python train.py --model="class-conditioned image flow-matching model" --dataset="crops of objects in photos (Visual Genome)" --train_examples=61751 --image_size=32 --horizontal_flip=true --conditioning="class" --arch="unet" --objective="flow_matching" --cond_dim=192 --targets=["object"] --num_classes=300 --cond_dropout=0.2 --logit_normal_time=false --norm="groupnorm" --activation="silu" --weight_standardization=true --widths=[64, 128, 192] --blocks_per_level=3 --scale_shift_norm=false --attention=true --upsampling="nearest_conv" --init="trunc_normal_002" --residual_init="scaled_by_depth" --optimizer="muon" --muon_scale="original" --lr=0.04 --momentum=0.95 --nesterov=false --orthogonalizer="newton_schulz_5" --adamw_lr_other_params=0.0012 --grad_clip=5.0 --adaptive_grad_clip=0.02 --steps=8500 --batch_size=128 --epochs=17.6 --lr_schedule="wsd" --decay_fraction=0.3 --final_lr_fraction=0.05 --warmup_steps=250 --weight_decay=0.005 --adamw_weight_decay_other_params=0.05
Rows from block 9 of a small class-conditioned image flow-matching model, named by matrix and row number. Rows with one number belong to one channel. Each number is 200 + 40 x the weight over its row's rms, rounded and kept within 0 to 999. All counts start at 0. After the name is the row's rms in percent of the matrix's.
Before each channel's rows are labels from the 100 images, of 14976 (inputs lightly noised), where the channel reaches its highest value: "place" is the part of the image that holds the peak. Only what is clearly more common there than usual is listed. The data: crops of objects in photos (Visual Genome).
# convs0: first 3x3 conv (model.mid.2.convs.0.weight, 192x192x3x3, standardized in use, each kernel summed), inputs 96-191
# convs1: second 3x3 conv (model.mid.2.convs.1.weight, 192x192x3x3, standardized in use, transposed, each kernel summed), outputs 96-191

place: middle left
convs0.53,075,269,198,244,243,169,187,209,169,208,199,176,208,237,300,190,182,131,267,169,246,257,160,193,154,173,173,110,229,172,164,152,215,212,202,163,231,181,200,217,176,196,184,232,189,238,194,227,146,180,143,205,258,181,160,241,219,265,154,223,209,193,182,209,191,186,217,220,253,167,225,136,188,171,263,283,225,189,165,223,250,156,181,180,199,202,216,202,228,248,218,160,204,164,194,162,189
convs1.53,026,247,152,183,199,205,165,163,201,249,302,188,237,207,158,291,157,204,135,243,168,185,244,158,168,170,242,224,281,216,193,241,236,190,193,191,220,202,94,167,225,174,187,185,202,318,235,253,202,194,205,160,192,211,206,209,283,171,222,211,195,191,185,208,212,230,149,185,157,224,167,193,226,240,216,213,220,258,292,226,222,209,206,171,216,222,281,201,221,183,246,224,255,213,223,176,176

place: bottom centre
convs0.178,108,209,182,230,205,330,181,264,212,248,163,184,135,188,195,234,234,186,245,183,250,199,232,190,160,243,204,157,204,188,189,230,190,215,185,261,237,176,261,157,162,191,184,222,236,247,162,236,191,151,218,213,195,153,116,162,249,224,218,219,213,235,210,243,206,235,220,147,233,223,126,270,89,125,161,198,207,216,177,216,149,149,167,157,196,154,213,175,138,245,228,149,168,277,165,221,128
convs1.178,024,242,150,188,194,192,160,155,196,235,308,217,240,211,161,284,153,196,131,243,172,189,240,164,170,173,247,232,284,214,187,237,239,190,188,194,222,195,93,170,219,203,194,178,200,312,235,249,209,165,204,169,194,212,206,207,277,160,248,216,197,188,185,207,208,219,174,187,145,228,179,197,189,247,213,208,222,262,281,212,227,216,202,172,218,222,268,196,217,195,242,214,254,213,225,176,217

place: bottom centre
convs0.150,095,176,169,223,180,230,236,253,208,224,154,238,214,149,208,246,203,200,301,184,256,232,285,209,174,274,183,183,198,177,169,226,196,223,210,241,172,207,308,139,181,189,193,226,245,214,146,189,200,196,220,203,224,120,186,137,200,188,202,179,215,255,182,246,192,295,176,188,211,161,141,248,127,130,154,219,274,208,177,179,196,149,180,197,146,151,202,158,142,226,209,139,95,232,207,239,188
convs1.150,024,243,153,186,196,189,162,158,202,238,319,222,239,209,161,281,155,195,125,244,172,181,246,164,171,172,252,225,281,214,188,236,241,189,186,191,220,192,105,169,221,206,188,185,199,317,232,247,202,183,200,164,193,213,207,211,280,161,236,218,197,190,186,210,211,224,171,187,134,234,182,196,194,241,213,212,221,270,283,211,219,210,199,176,220,219,285,199,222,196,245,215,253,211,225,177,178

place: top left; middle left
convs0.146,124,173,171,207,215,203,247,183,197,171,160,200,196,173,125,139,271,213,163,291,197,249,187,198,198,207,198,195,178,231,208,223,187,187,168,193,164,179,208,179,277,198,136,231,157,182,226,199,219,197,196,166,226,235,190,285,248,191,240,208,191,77,232,364,225,149,217,178,122,171,261,181,236,173,243,108,181,295,199,239,271,128,207,201,215,149,116,209,290,146,171,199,226,180,224,230,237
convs1.146,213,170,171,172,193,158,253,261,177,215,97,252,143,160,237,168,245,159,175,213,240,179,216,251,169,255,158,147,143,225,163,171,166,167,187,158,161,167,258,166,170,232,174,156,224,136,226,233,152,187,227,190,239,158,249,242,167,253,166,229,219,211,243,188,149,206,248,169,162,217,256,178,136,215,218,240,140,174,163,110,230,177,162,259,165,152,192,238,233,242,148,162,226,164,217,236,189

place: middle left
convs0.55,068,216,225,243,235,211,206,249,228,271,217,166,224,185,220,203,195,155,243,171,239,237,231,196,140,196,146,129,223,227,128,202,239,142,185,156,154,237,187,214,190,160,178,175,178,245,176,266,176,132,198,161,269,231,179,227,259,290,205,184,219,160,181,200,230,133,224,200,206,185,187,139,205,139,257,263,224,181,161,231,258,192,203,199,159,178,231,207,199,211,242,223,204,203,194,173,200
convs1.55,021,242,141,181,198,200,160,158,204,244,323,170,239,208,158,298,161,191,138,238,159,178,246,157,169,169,213,222,288,220,186,228,229,192,185,194,224,197,123,157,223,202,184,185,200,302,248,256,203,195,197,170,197,212,200,206,286,176,224,213,198,202,189,214,215,232,156,193,136,224,174,180,243,237,221,214,226,259,293,238,219,218,209,173,217,219,279,198,232,183,241,216,260,216,218,180,252

place: centre
convs0.187,087,246,198,185,199,201,211,255,188,226,121,160,249,195,179,303,225,218,156,189,280,199,270,177,280,235,202,186,169,178,164,259,246,178,234,261,203,202,226,179,180,234,150,225,264,241,169,262,226,182,174,188,190,126,180,105,204,233,192,197,228,217,201,221,256,239,231,169,220,158,171,244,123,137,180,204,135,186,175,162,184,201,202,218,184,155,278,186,151,200,180,173,152,210,216,229,122
convs1.187,026,240,155,184,196,189,166,162,198,245,313,204,237,207,161,284,149,195,122,240,172,178,245,165,167,171,229,222,281,215,184,242,238,188,187,187,219,194,107,166,218,203,188,187,199,314,243,249,197,176,207,168,197,213,212,210,285,161,238,222,195,191,184,206,207,233,166,186,158,233,175,186,181,242,212,212,220,265,283,202,221,211,203,171,220,223,287,202,231,205,243,209,254,211,224,177,199

place: bottom right
convs0.110,075,227,153,216,174,237,186,208,142,273,188,210,197,208,241,217,214,183,262,160,257,194,203,188,160,163,150,158,217,225,167,124,160,150,216,193,191,133,147,269,181,153,227,192,172,194,218,230,151,253,131,211,260,239,210,202,200,253,245,270,154,197,132,173,227,272,199,129,165,188,165,117,179,133,196,236,282,205,149,254,240,220,218,177,160,127,173,187,243,148,266,209,170,204,241,152,216
convs1.110,024,231,144,175,191,195,174,171,193,255,305,200,230,204,164,297,155,196,131,247,174,173,257,167,161,173,224,212,283,217,181,227,228,184,190,189,217,193,106,161,221,190,174,195,204,312,254,266,196,193,210,161,203,210,205,215,280,177,220,220,200,195,194,209,209,242,159,187,165,235,178,177,233,246,224,220,224,257,290,219,223,202,204,179,215,217,295,207,241,200,234,209,261,211,234,181,197

place: top left
convs0.94,109,226,229,192,178,224,173,262,232,200,211,274,273,174,308,237,205,157,205,131,230,219,199,204,204,218,167,144,171,195,119,146,244,162,194,197,101,188,142,193,184,154,132,161,185,158,190,267,130,221,171,152,218,212,157,250,268,241,208,148,194,226,247,204,191,181,228,180,236,188,213,186,183,200,169,224,225,196,134,250,289,169,195,225,185,207,165,272,154,217,254,200,140,187,168,164,222
convs1.94,019,242,155,187,209,202,146,158,202,247,316,155,233,213,156,303,156,189,152,233,149,201,249,145,171,168,217,230,293,222,191,218,240,195,182,197,231,202,135,161,223,179,188,176,201,302,230,239,208,227,189,175,187,218,189,198,294,174,225,206,192,197,189,217,220,227,167,198,131,225,169,191,267,227,220,210,224,263,293,232,216,227,213,163,221,221,253,193,223,153,252,226,260,220,211,177,240

place: top right
convs0.71,083,266,245,157,233,175,165,187,262,266,191,234,195,306,197,233,200,158,197,172,284,255,210,226,158,184,182,112,228,173,186,144,182,193,188,146,157,227,161,216,148,193,172,225,199,176,194,152,169,96,151,227,261,176,159,235,268,265,175,206,190,174,102,191,198,180,193,225,251,174,174,104,137,189,308,246,177,191,244,279,230,150,203,193,194,168,267,170,231,227,213,189,163,141,194,172,153
convs1.71,028,243,158,184,201,203,165,162,202,242,306,189,236,208,159,282,154,202,132,242,173,185,244,156,172,168,241,227,280,215,195,243,235,192,195,192,220,210,87,173,224,166,191,185,200,320,235,248,201,186,202,165,190,213,208,208,286,166,233,211,193,191,180,208,212,225,159,191,169,226,166,192,205,239,211,210,224,257,290,224,217,211,208,173,218,220,283,200,220,193,247,222,254,213,224,173,169

place: middle right
convs0.157,089,223,161,251,212,253,218,289,226,266,191,231,234,192,297,285,181,210,205,242,188,204,235,245,231,212,130,210,229,243,191,218,218,216,196,226,264,197,255,147,223,199,199,236,277,233,153,196,260,160,213,227,186,133,247,162,234,182,199,190,212,216,250,235,177,186,164,212,212,128,207,282,204,171,120,175,211,206,194,223,196,190,101,146,140,190,212,198,144,234,172,96,123,192,226,195,107
convs1.157,022,243,134,187,192,184,167,159,195,247,319,206,236,206,163,294,156,189,133,241,166,175,253,161,161,174,232,217,281,221,169,227,234,185,183,192,219,181,121,159,220,202,176,177,207,300,237,262,203,199,200,169,207,211,206,211,279,178,230,218,201,204,197,213,212,229,179,186,69,231,190,185,219,239,224,215,217,264,281,225,228,209,197,176,208,212,277,200,235,180,235,215,254,209,223,184,228

place: top right
convs0.70,081,215,250,212,204,157,182,289,163,155,225,179,233,230,194,210,213,211,195,259,247,229,183,194,176,213,278,170,210,273,209,314,176,181,276,183,214,225,212,179,272,229,215,163,201,199,193,223,218,180,176,231,142,208,161,222,181,189,238,179,163,175,123,259,166,202,231,110,161,199,184,240,220,179,234,190,250,255,159,185,268,183,179,143,183,214,150,167,178,121,155,188,195,196,257,176,177
convs1.70,144,142,160,164,147,165,254,244,162,231,132,258,152,168,240,209,248,166,195,237,251,158,229,232,162,244,165,146,154,244,168,135,160,162,162,172,160,165,204,168,159,199,163,156,245,172,221,232,168,187,240,162,238,167,236,234,141,240,127,231,228,251,243,136,168,235,257,157,210,248,226,169,228,236,240,247,158,152,151,150,244,142,160,247,154,153,227,235,219,247,146,156,239,166,240,248,205

place: top left
convs0.83,084,230,200,214,127,212,171,230,212,217,187,177,219,204,198,210,128,149,193,147,258,238,212,203,186,215,203,127,235,184,157,214,276,210,172,152,157,233,223,199,175,170,174,183,203,227,168,230,226,159,202,160,222,132,150,277,204,283,240,141,176,152,187,170,219,239,205,241,218,191,228,91,231,123,241,258,190,231,175,250,282,200,179,193,176,173,247,199,237,222,203,225,235,276,214,127,197
convs1.83,017,247,145,188,203,199,151,151,211,229,339,146,248,215,159,299,173,181,159,215,137,181,236,152,172,170,186,230,293,220,185,202,232,207,184,208,236,203,167,156,223,260,186,187,196,279,254,243,217,212,172,192,190,213,170,192,269,182,218,204,190,220,193,222,226,217,170,210,86,216,176,178,314,218,219,205,226,252,283,255,216,237,216,159,229,208,256,189,222,142,236,221,249,221,197,185,313

place: bottom right
convs0.7,124,211,202,191,176,186,198,176,267,190,143,224,254,245,196,269,165,254,188,183,133,144,282,173,255,194,222,173,163,166,153,222,249,194,202,221,193,276,147,157,218,317,243,189,193,231,189,178,204,226,234,170,254,195,129,263,282,174,261,87,170,243,239,138,187,198,159,159,177,166,154,204,164,180,187,224,199,204,129,169,196,227,185,196,178,224,210,165,217,166,170,243,266,229,279,212,232
convs1.7,015,207,117,193,177,156,176,162,193,220,393,193,219,207,172,271,184,162,127,217,153,135,230,190,159,194,158,202,275,213,155,162,196,185,169,193,213,182,239,152,207,272,164,227,198,243,279,266,197,174,192,194,232,215,164,216,258,182,212,234,203,237,215,234,207,228,217,201,120,229,233,150,207,213,224,232,206,267,258,237,227,203,197,190,206,196,295,201,266,241,211,163,260,199,201,210,277

place: centre
convs0.180,077,260,188,243,195,217,216,258,213,248,170,285,193,218,221,219,186,211,143,186,234,204,233,206,278,253,163,157,259,206,208,253,185,228,213,250,211,173,219,191,167,204,168,241,183,204,120,231,182,183,209,258,167,164,170,143,248,244,165,243,219,261,226,206,190,183,212,156,232,172,200,258,131,123,103,186,215,201,218,150,171,146,164,176,201,185,189,181,127,225,237,150,209,182,188,216,82
convs1.180,023,243,139,186,197,188,166,156,200,247,323,193,235,209,162,284,157,188,128,242,165,182,250,167,164,174,221,220,282,218,170,245,233,184,176,189,220,176,122,161,221,205,180,189,201,303,246,256,199,206,205,169,205,211,217,213,290,169,241,222,198,191,192,219,208,226,173,184,93,230,194,183,184,241,218,215,223,272,286,219,221,212,201,178,219,219,278,204,247,200,240,209,254,209,219,183,219

place: centre
convs0.174,091,240,214,192,205,228,208,244,138,198,150,237,263,192,203,285,188,223,228,201,242,255,240,203,223,247,175,184,209,183,189,255,252,193,238,289,190,235,235,180,201,289,169,201,325,225,209,240,200,122,198,170,175,158,176,106,181,174,184,191,217,202,225,236,236,196,252,162,207,153,142,260,98,172,175,187,263,195,160,202,174,190,221,163,134,171,249,153,117,186,190,117,146,206,220,226,108
convs1.174,027,239,156,185,197,189,165,161,199,243,317,198,233,205,163,281,154,195,125,243,173,181,253,166,169,172,240,220,279,214,182,245,230,185,192,188,218,192,99,169,219,178,185,186,200,316,239,251,197,188,206,167,198,212,206,212,285,164,239,219,197,186,185,213,207,230,168,188,147,226,179,185,169,241,213,214,222,264,285,213,220,212,204,180,219,222,288,203,234,204,244,212,252,209,227,174,182

place: bottom left; bottom right
convs0.78,081,185,207,221,221,164,207,216,184,162,273,177,195,206,177,177,185,221,173,301,151,212,200,185,277,226,210,224,197,295,240,297,220,234,219,214,219,178,224,178,274,200,201,187,185,157,247,194,223,164,147,191,186,215,106,156,280,164,323,158,172,162,189,270,218,187,206,173,146,144,203,341,241,202,228,132,155,232,207,198,255,122,166,138,201,199,142,141,238,195,210,231,232,188,196,183,210
convs1.78,171,150,170,161,167,156,253,248,163,233,133,236,152,168,245,212,253,160,203,231,246,170,226,235,162,241,167,156,154,240,156,155,160,166,150,170,162,163,216,169,162,235,163,136,245,161,224,229,171,162,235,166,236,159,239,236,148,236,153,234,231,249,239,142,166,231,258,160,223,247,241,171,188,237,233,240,146,143,150,123,244,154,160,245,150,152,215,233,226,250,152,153,240,162,242,247,215

place: top right
convs0.139,074,215,192,192,191,138,213,156,210,205,225,217,240,238,203,230,209,170,212,261,237,275,221,177,111,210,328,264,231,308,233,260,217,179,193,212,207,157,182,151,183,204,184,184,254,248,249,206,228,187,173,339,180,165,206,192,208,173,165,155,211,182,183,297,174,236,177,187,231,197,192,233,207,214,206,171,220,220,131,154,183,246,205,132,174,289,209,198,141,164,216,252,146,183,255,200,164
convs1.139,138,174,165,167,156,165,255,248,170,245,157,242,143,153,235,207,238,172,185,239,251,152,244,236,161,241,160,142,155,242,163,134,158,157,160,167,154,166,190,168,162,184,167,155,244,172,232,241,156,185,262,157,246,167,240,239,152,245,147,247,226,247,231,148,159,231,231,148,238,205,238,167,226,243,234,248,163,153,152,148,245,133,163,247,165,159,247,240,225,249,147,166,230,154,252,241,159

place: centre; middle right
convs0.185,085,207,180,202,161,188,209,262,205,283,154,273,229,162,270,280,188,212,172,191,249,235,172,198,278,203,174,191,249,175,189,249,240,207,236,270,236,195,235,176,191,256,185,268,259,191,146,182,240,118,224,211,139,117,93,150,204,221,188,194,303,272,190,194,226,146,234,148,225,170,208,294,191,181,78,176,143,237,194,213,176,162,167,212,169,168,254,194,148,219,168,160,175,196,215,175,91
convs1.185,024,239,152,189,200,189,165,162,195,246,316,203,236,206,162,285,156,188,124,242,171,185,254,162,164,173,236,220,285,219,176,238,230,188,187,189,219,188,107,165,220,191,182,182,197,309,238,253,201,190,200,173,203,215,212,210,285,165,242,219,196,192,192,219,210,227,174,190,113,232,182,186,202,239,215,213,218,263,285,208,223,215,204,174,215,216,277,200,236,197,241,213,253,210,222,178,211

place: bottom centre
convs0.169,104,197,219,175,182,242,207,242,176,229,183,209,230,237,256,277,207,253,198,197,229,269,205,178,284,224,133,189,243,239,141,228,239,189,211,234,215,149,232,192,179,192,186,195,239,225,176,330,265,176,214,186,163,171,161,108,231,231,163,202,188,185,204,191,270,175,212,191,223,137,218,326,172,167,155,210,238,203,102,189,170,186,170,142,212,158,245,187,169,196,192,165,215,181,185,199,79
convs1.169,025,238,146,188,190,184,178,167,188,257,311,203,238,202,167,286,148,186,129,244,173,167,261,174,158,181,232,210,276,222,171,238,234,179,181,181,214,179,115,164,215,173,167,185,204,304,244,262,192,206,204,163,203,207,208,216,283,174,235,228,204,197,199,204,201,243,166,176,120,234,181,181,227,246,222,224,209,257,284,204,225,196,196,174,209,220,297,210,253,205,233,196,256,206,229,185,203

place: middle right
convs0.183,095,224,199,181,213,284,185,249,178,229,185,262,210,205,231,225,156,210,277,165,246,211,219,211,242,238,139,183,283,219,157,245,165,227,217,244,169,139,241,259,261,216,164,213,250,226,168,273,207,131,220,251,172,157,176,123,212,240,225,201,284,223,175,253,189,227,248,182,175,235,195,229,147,171,105,163,245,194,221,196,167,203,217,103,144,210,189,207,144,193,131,189,210,190,225,216,127
convs1.183,017,225,119,193,196,163,158,152,203,232,349,177,231,210,175,287,191,147,168,221,139,172,247,165,165,188,167,205,268,227,142,180,207,184,159,205,222,146,203,142,209,269,160,190,208,234,252,252,221,226,180,200,228,202,189,203,264,203,210,215,209,236,224,232,220,217,206,208,21,219,231,156,239,226,236,217,229,256,248,264,222,239,196,192,217,191,233,196,255,160,211,197,257,203,193,215,362

place: top right; bottom right
convs0.38,156,213,131,170,124,186,206,161,193,216,215,172,233,180,156,162,167,216,177,97,193,220,194,195,220,184,216,223,234,200,232,245,159,125,190,208,174,121,239,190,166,238,145,184,232,207,220,204,154,240,211,227,192,177,215,211,140,242,213,181,231,166,210,250,176,250,257,182,205,214,216,296,235,95,246,166,136,238,203,244,251,194,208,216,210,118,272,248,168,181,223,224,189,180,257,237,191
convs1.38,068,254,235,227,239,239,161,151,231,158,240,213,223,234,167,184,145,227,172,155,174,235,144,177,240,169,251,249,241,158,229,267,251,240,236,232,237,240,155,224,243,133,238,218,174,222,161,160,239,220,157,250,169,230,186,164,220,162,256,169,160,161,164,239,231,155,203,250,221,163,163,249,120,155,159,149,225,245,236,212,145,254,235,184,230,241,177,159,166,193,246,242,164,245,157,168,158

place: top right; bottom right
convs0.137,106,178,180,180,235,174,162,122,151,193,260,176,186,165,175,254,173,237,227,175,168,196,191,261,218,230,258,152,194,261,196,217,189,164,216,199,197,187,164,202,203,222,187,199,213,217,190,183,237,194,216,119,173,167,182,126,171,230,260,175,177,155,134,136,158,223,184,165,219,231,180,135,201,252,163,241,173,114,212,214,245,174,160,150,144,248,299,176,194,233,157,219,260,195,219,256,210
convs1.137,125,127,173,167,138,165,267,242,172,240,209,226,157,165,247,214,226,179,226,246,246,172,233,234,172,239,167,152,147,229,168,146,167,163,146,173,169,174,216,182,153,171,152,152,242,187,224,221,162,186,233,150,235,163,220,238,143,240,162,243,233,252,256,134,173,236,259,165,260,227,237,156,193,239,247,239,155,144,156,159,236,127,160,246,168,166,254,243,219,244,159,131,229,158,246,238,164

place: top centre
convs0.149,117,269,144,119,208,177,188,248,222,265,138,183,205,185,179,178,186,264,145,158,280,190,249,196,260,259,178,205,191,178,128,215,191,226,209,179,248,152,221,215,288,161,137,163,230,170,184,235,197,214,160,239,253,168,178,137,202,326,185,247,188,233,186,212,274,224,233,210,191,163,179,188,116,165,166,212,156,141,171,206,160,234,231,217,265,161,214,194,168,150,124,216,240,188,246,252,127
convs1.149,025,241,143,194,199,189,162,162,210,244,333,196,233,204,159,271,142,190,119,237,167,177,241,175,168,180,219,219,280,206,184,243,239,182,185,183,220,189,129,163,215,208,194,208,193,315,249,250,195,189,211,168,204,214,214,211,290,168,234,224,192,184,195,215,202,225,154,191,135,215,182,180,156,240,211,209,214,281,284,207,215,215,198,180,222,222,286,205,238,218,239,205,245,208,220,179,204

place: bottom left
convs0.165,105,179,165,178,185,146,259,191,174,146,230,187,200,158,187,123,194,150,110,259,237,141,167,170,165,200,177,181,164,149,179,241,131,203,156,169,196,141,180,171,246,160,194,170,178,132,181,190,220,221,249,264,186,223,245,247,199,209,207,163,216,150,217,303,262,139,257,237,237,208,307,317,275,256,224,185,267,258,211,241,214,175,234,150,233,246,182,231,220,274,146,225,258,198,184,233,188
convs1.165,191,164,171,162,180,160,256,246,175,224,127,256,149,157,241,188,233,162,209,227,244,167,215,260,171,245,133,154,147,230,154,160,149,166,161,164,154,158,242,167,159,257,167,144,236,122,240,232,158,156,250,176,236,160,242,234,166,245,175,244,232,234,235,170,156,223,240,157,232,225,262,163,162,221,222,243,155,170,164,142,235,161,161,254,148,165,206,237,250,272,152,144,228,157,228,241,226