Rows from block 9 of a small class-conditioned image flow-matching model, named by matrix and row number. Rows with one number belong to one channel. Each number is 128 + 32 x the weight over its row's rms, rounded and kept within 0 to 255. All counts start at 0. Numbers have three digits each.
After each channel's rows are labels from the 100 images, of 14976 (inputs lightly noised), where the channel reaches its highest value: "patch colour" is the nearest of a few named colours to the mean colour under the peak; "place" is the part of the image that holds the peak. Only what is clearly more common there than usual is listed. The data: crops of objects in photos (Visual Genome).
# convs0: first 3x3 conv (model.mid.2.convs.0.weight, 192x192x3x3, standardized in use, each kernel summed), inputs 96-191
# convs1: second 3x3 conv (model.mid.2.convs.1.weight, 192x192x3x3, standardized in use, transposed, each kernel summed), outputs 96-191

convs0.115:148136124135144112104103156102146124118092113153093149088170144163111056121099086123129097079145093113098112095098141112092176134132053128152138119077104171161158099131160115188151149095076138177141092126125112050125082147137212117148187148168140157140016121146160110192160061074140119132
convs1.115:154085110121126105105121166207131150132100199102126071165112112172101096108151142192142116151155116116118141130043100145101114113132221163176122119134097126137131142191110145142126119122131134155103116110160105113152167145142141171201139146128131112140139203132150129157137178137157112125
patch colour: pink; white
place: bottom right

convs0.145:099114119086069041129153121203117130192178115170107172167131090130101103111146141159184139158093159071091120093172145140164119083153131157124117098059161135111097083096125184086126108145207173176113180058111149057119139133133092113118038100147115186126092113067144140136088134105116118096
convs1.145:159153154173142095098165087113102155154104098113156167083091159070134170106117167129087165174148161150158147144160167145139154145092086099076157165098158091141109089151120154090105096097168145095096156147099116158097087093093164160137176097180152109154169062101116114151146090152078109190
patch colour: black
place: bottom right

convs0.153:155145132107112105119068133110134122135077121115124096201154141125110134125152136144048105133116161131142146142097085157137087117113090159131163159161156142125095202130116109136101185133246140141152136155096140173113128160098144152151119180125117099107151114104135128127186137108135130076
convs1.153:096106103103099175168100157078168083091161110162102118158167101151164106163100081083160092083086099101098088091135099098149093100155090157157096104172102166099158159086159096166150160160091093144154093098142169110117156152160092095084073157084095162097090132158159167081093148090153166120
patch colour: white
place: top right

convs0.101:148117146095095135104111150131158116134109182106186149107203131147101091100155121180155065130112137133146155084129120101180112144123155116167147142094107112186141111087083119106140202161164125141139105144131139146085124102166116120169110152164132103137186072113077139118172118115153037089
convs1.101:080111110074105161152105162159139085100153149147112113164163093168127112150135069096158114047095096098112111087095115104036093140159164137151108113159092164122124150083150049149139172170084116174153108109138137111163160166168137098082121160077105149126101174158142119088104144101172153037
patch colour: pink; white
place: bottom right

convs0.52:148139082102170161141072119157108123101148140066060098093165073124122062134171088124175073189119092105116098130087104091144111108087148156145095102165149107170125136089144093177159062129093085148127171115122105111146127125145106156132187133139137149127137150164137100121147090136185195173
convs1.52:152169161159170105106157087117107153153101091118162150089105174089103168100159164144090169159149162173154156163134163151123167183100136087089153159091159095156104099141094146094107091094165157088108161120094099157137085095092156137154179089168159115158161091095080069164162083160096092102
patch colour: black
place: bottom left

convs0.123:157111092073156150051132162134138161137123147106079158081117132152076101110180101156120134137127103134153129127141142103123099081143183122147122117138111102118154083140144124116136248139081059164151111165146053091116117136144129116083123135142076152120114202118141132117134140146155146101
convs1.123:073108111070097165149103168179120080094157149166123135158165087158155113147130070092150119053097092096105111095148131097067090144149146140152103149160079161112118154099157070157148146179077112171140094128123139095162170167175115093092123143066101157137119180163138145093105136090158153080
patch colour: pink; white
place: bottom right

convs0.87:130147152110136131161117130125077168169113112200122092110102168141107154123200085137140146188121144176146115192156092142148134142135136122146117096124118090134099149167145085134113125120203096142168104130095064184128146140106170144133146125121156076113096029129195124109120096105154082150
convs1.87:080098100086096168163090156059163090099162149162105135163169098148155097163094078093166102073089096099106096095139102094131099100159099143155101109170096153103152155079161073155154159159086101161156092134177151109120154157170100089085081162087099155092095145156148162090094153100158164138
patch colour: white; pink
place: bottom right; top right

convs0.15:115121125134119065157162119126144125146150116059077151092090149134128079133141161133121112138146116118112154145163129169162129101139147090114120124111164099148148056126131132114079122148164136131137218089167112062084106088134105141101133126197122184109033093093120122176079108146157131104
convs1.15:161156153174148081106160088141103151151103080097153121088102177077124164103115165150091160173146153165158148138140160156121171179080112109087156158121170096156121098167101169097107077087196150091102164135086121162082094086080155162146180081174157111152155077102122103152152089153087100129
patch colour: black
place: bottom right

convs0.162:112119182136134118151106130102160182140081101145188098114154090120146140187185134207121166122093138116099133117154152194125131161135152126111179070166169138086114163146188192127112156150154134144106108135178098165089114103123126149115129063150101131149134118117121131105099189113110122144
convs1.162:123117140140107116106134110173081125141140130152091170084091120110128129143071121117129106083112138102151136110211109129233117125130050139119150141084172144125079111091166121117128170155150147100164157048103165111181101137120133123096159130160125126133100072116145074099116121126092162255
patch colour: brown
place: bottom right; middle right

convs0.114:194109140101095096072113167131132129116127140153137163098173162194113123086119072143126083098133085138120103093110164083127054124084121104082113122049136142178170186120162123135169161126121154151121129163125112113069119114116115112161129091109113076097122079113143099174165094101156094126
convs1.114:149092111118126112102127173217115146128105209083124085175113110179096100105171135185146113151151110104117145111056106137049110112144219139166125142136084125131123135181114134138127123126121132165089115134162101121186168146158151178182124145122129110141160204135146151161144170135158116111
patch colour: grey
place: bottom right

convs0.126:135159133123153107113113182123142138124099148165099176087152114180114104088091074180145077084109081136077129125121087085075118144136103168154115133081113185167125123122164159156154112082108238176155089113096094083124074119159123123150179176135127102120090091173156089173204094157154122091
convs1.126:146084106115121108104120175213121150130103211099121075170112104179099097108146135189147111145150115113118141120050094140104106110138215164178121118134094132136132141183113140146130132128124135164106118104169106107158167152145144167191137144130128112138139205134157125155136178134156116147
patch colour: pink
place: bottom right

convs0.35:107131116159114107064105130185131129103113145098153125158075108128147113141138107110099151125109122115151140124091142130127125082104157141120101134157074109089112046107141178135123209073073088154113123182123107056093171107183137109074115167150132130100200253115165157077121152113072192145
convs1.35:085103107100102183167106154116159083092162130153111148160164095148170110157086081082152101085094103082102096097160107097155100095154095156149091106164100159092168158091167110170152161165091099151161102159142160086105155156153091093096105153077096179106093150161158175094076146093162155135
patch colour: white
place: top right; bottom right

convs0.75:141106102151146154133120137147113143140129147181117159110180155130146067164143146141179155197126077138128132159131114120153155131154140105119138140129062122128147150153122073091160182094140103158188084134149088106072053181154154170138144176132083116150056164156093097125137152149230101096
convs1.75:091095100092112171166095158069158084098159129160103115162172103161154095162105088099156098085101093099101096112090095103100097089169122148161098108170093162103153160086162088156149163160076098147163091148154155110124168162160097085109085172082100162099088156158141157084094170100163161096
patch colour: white; pink
place: bottom right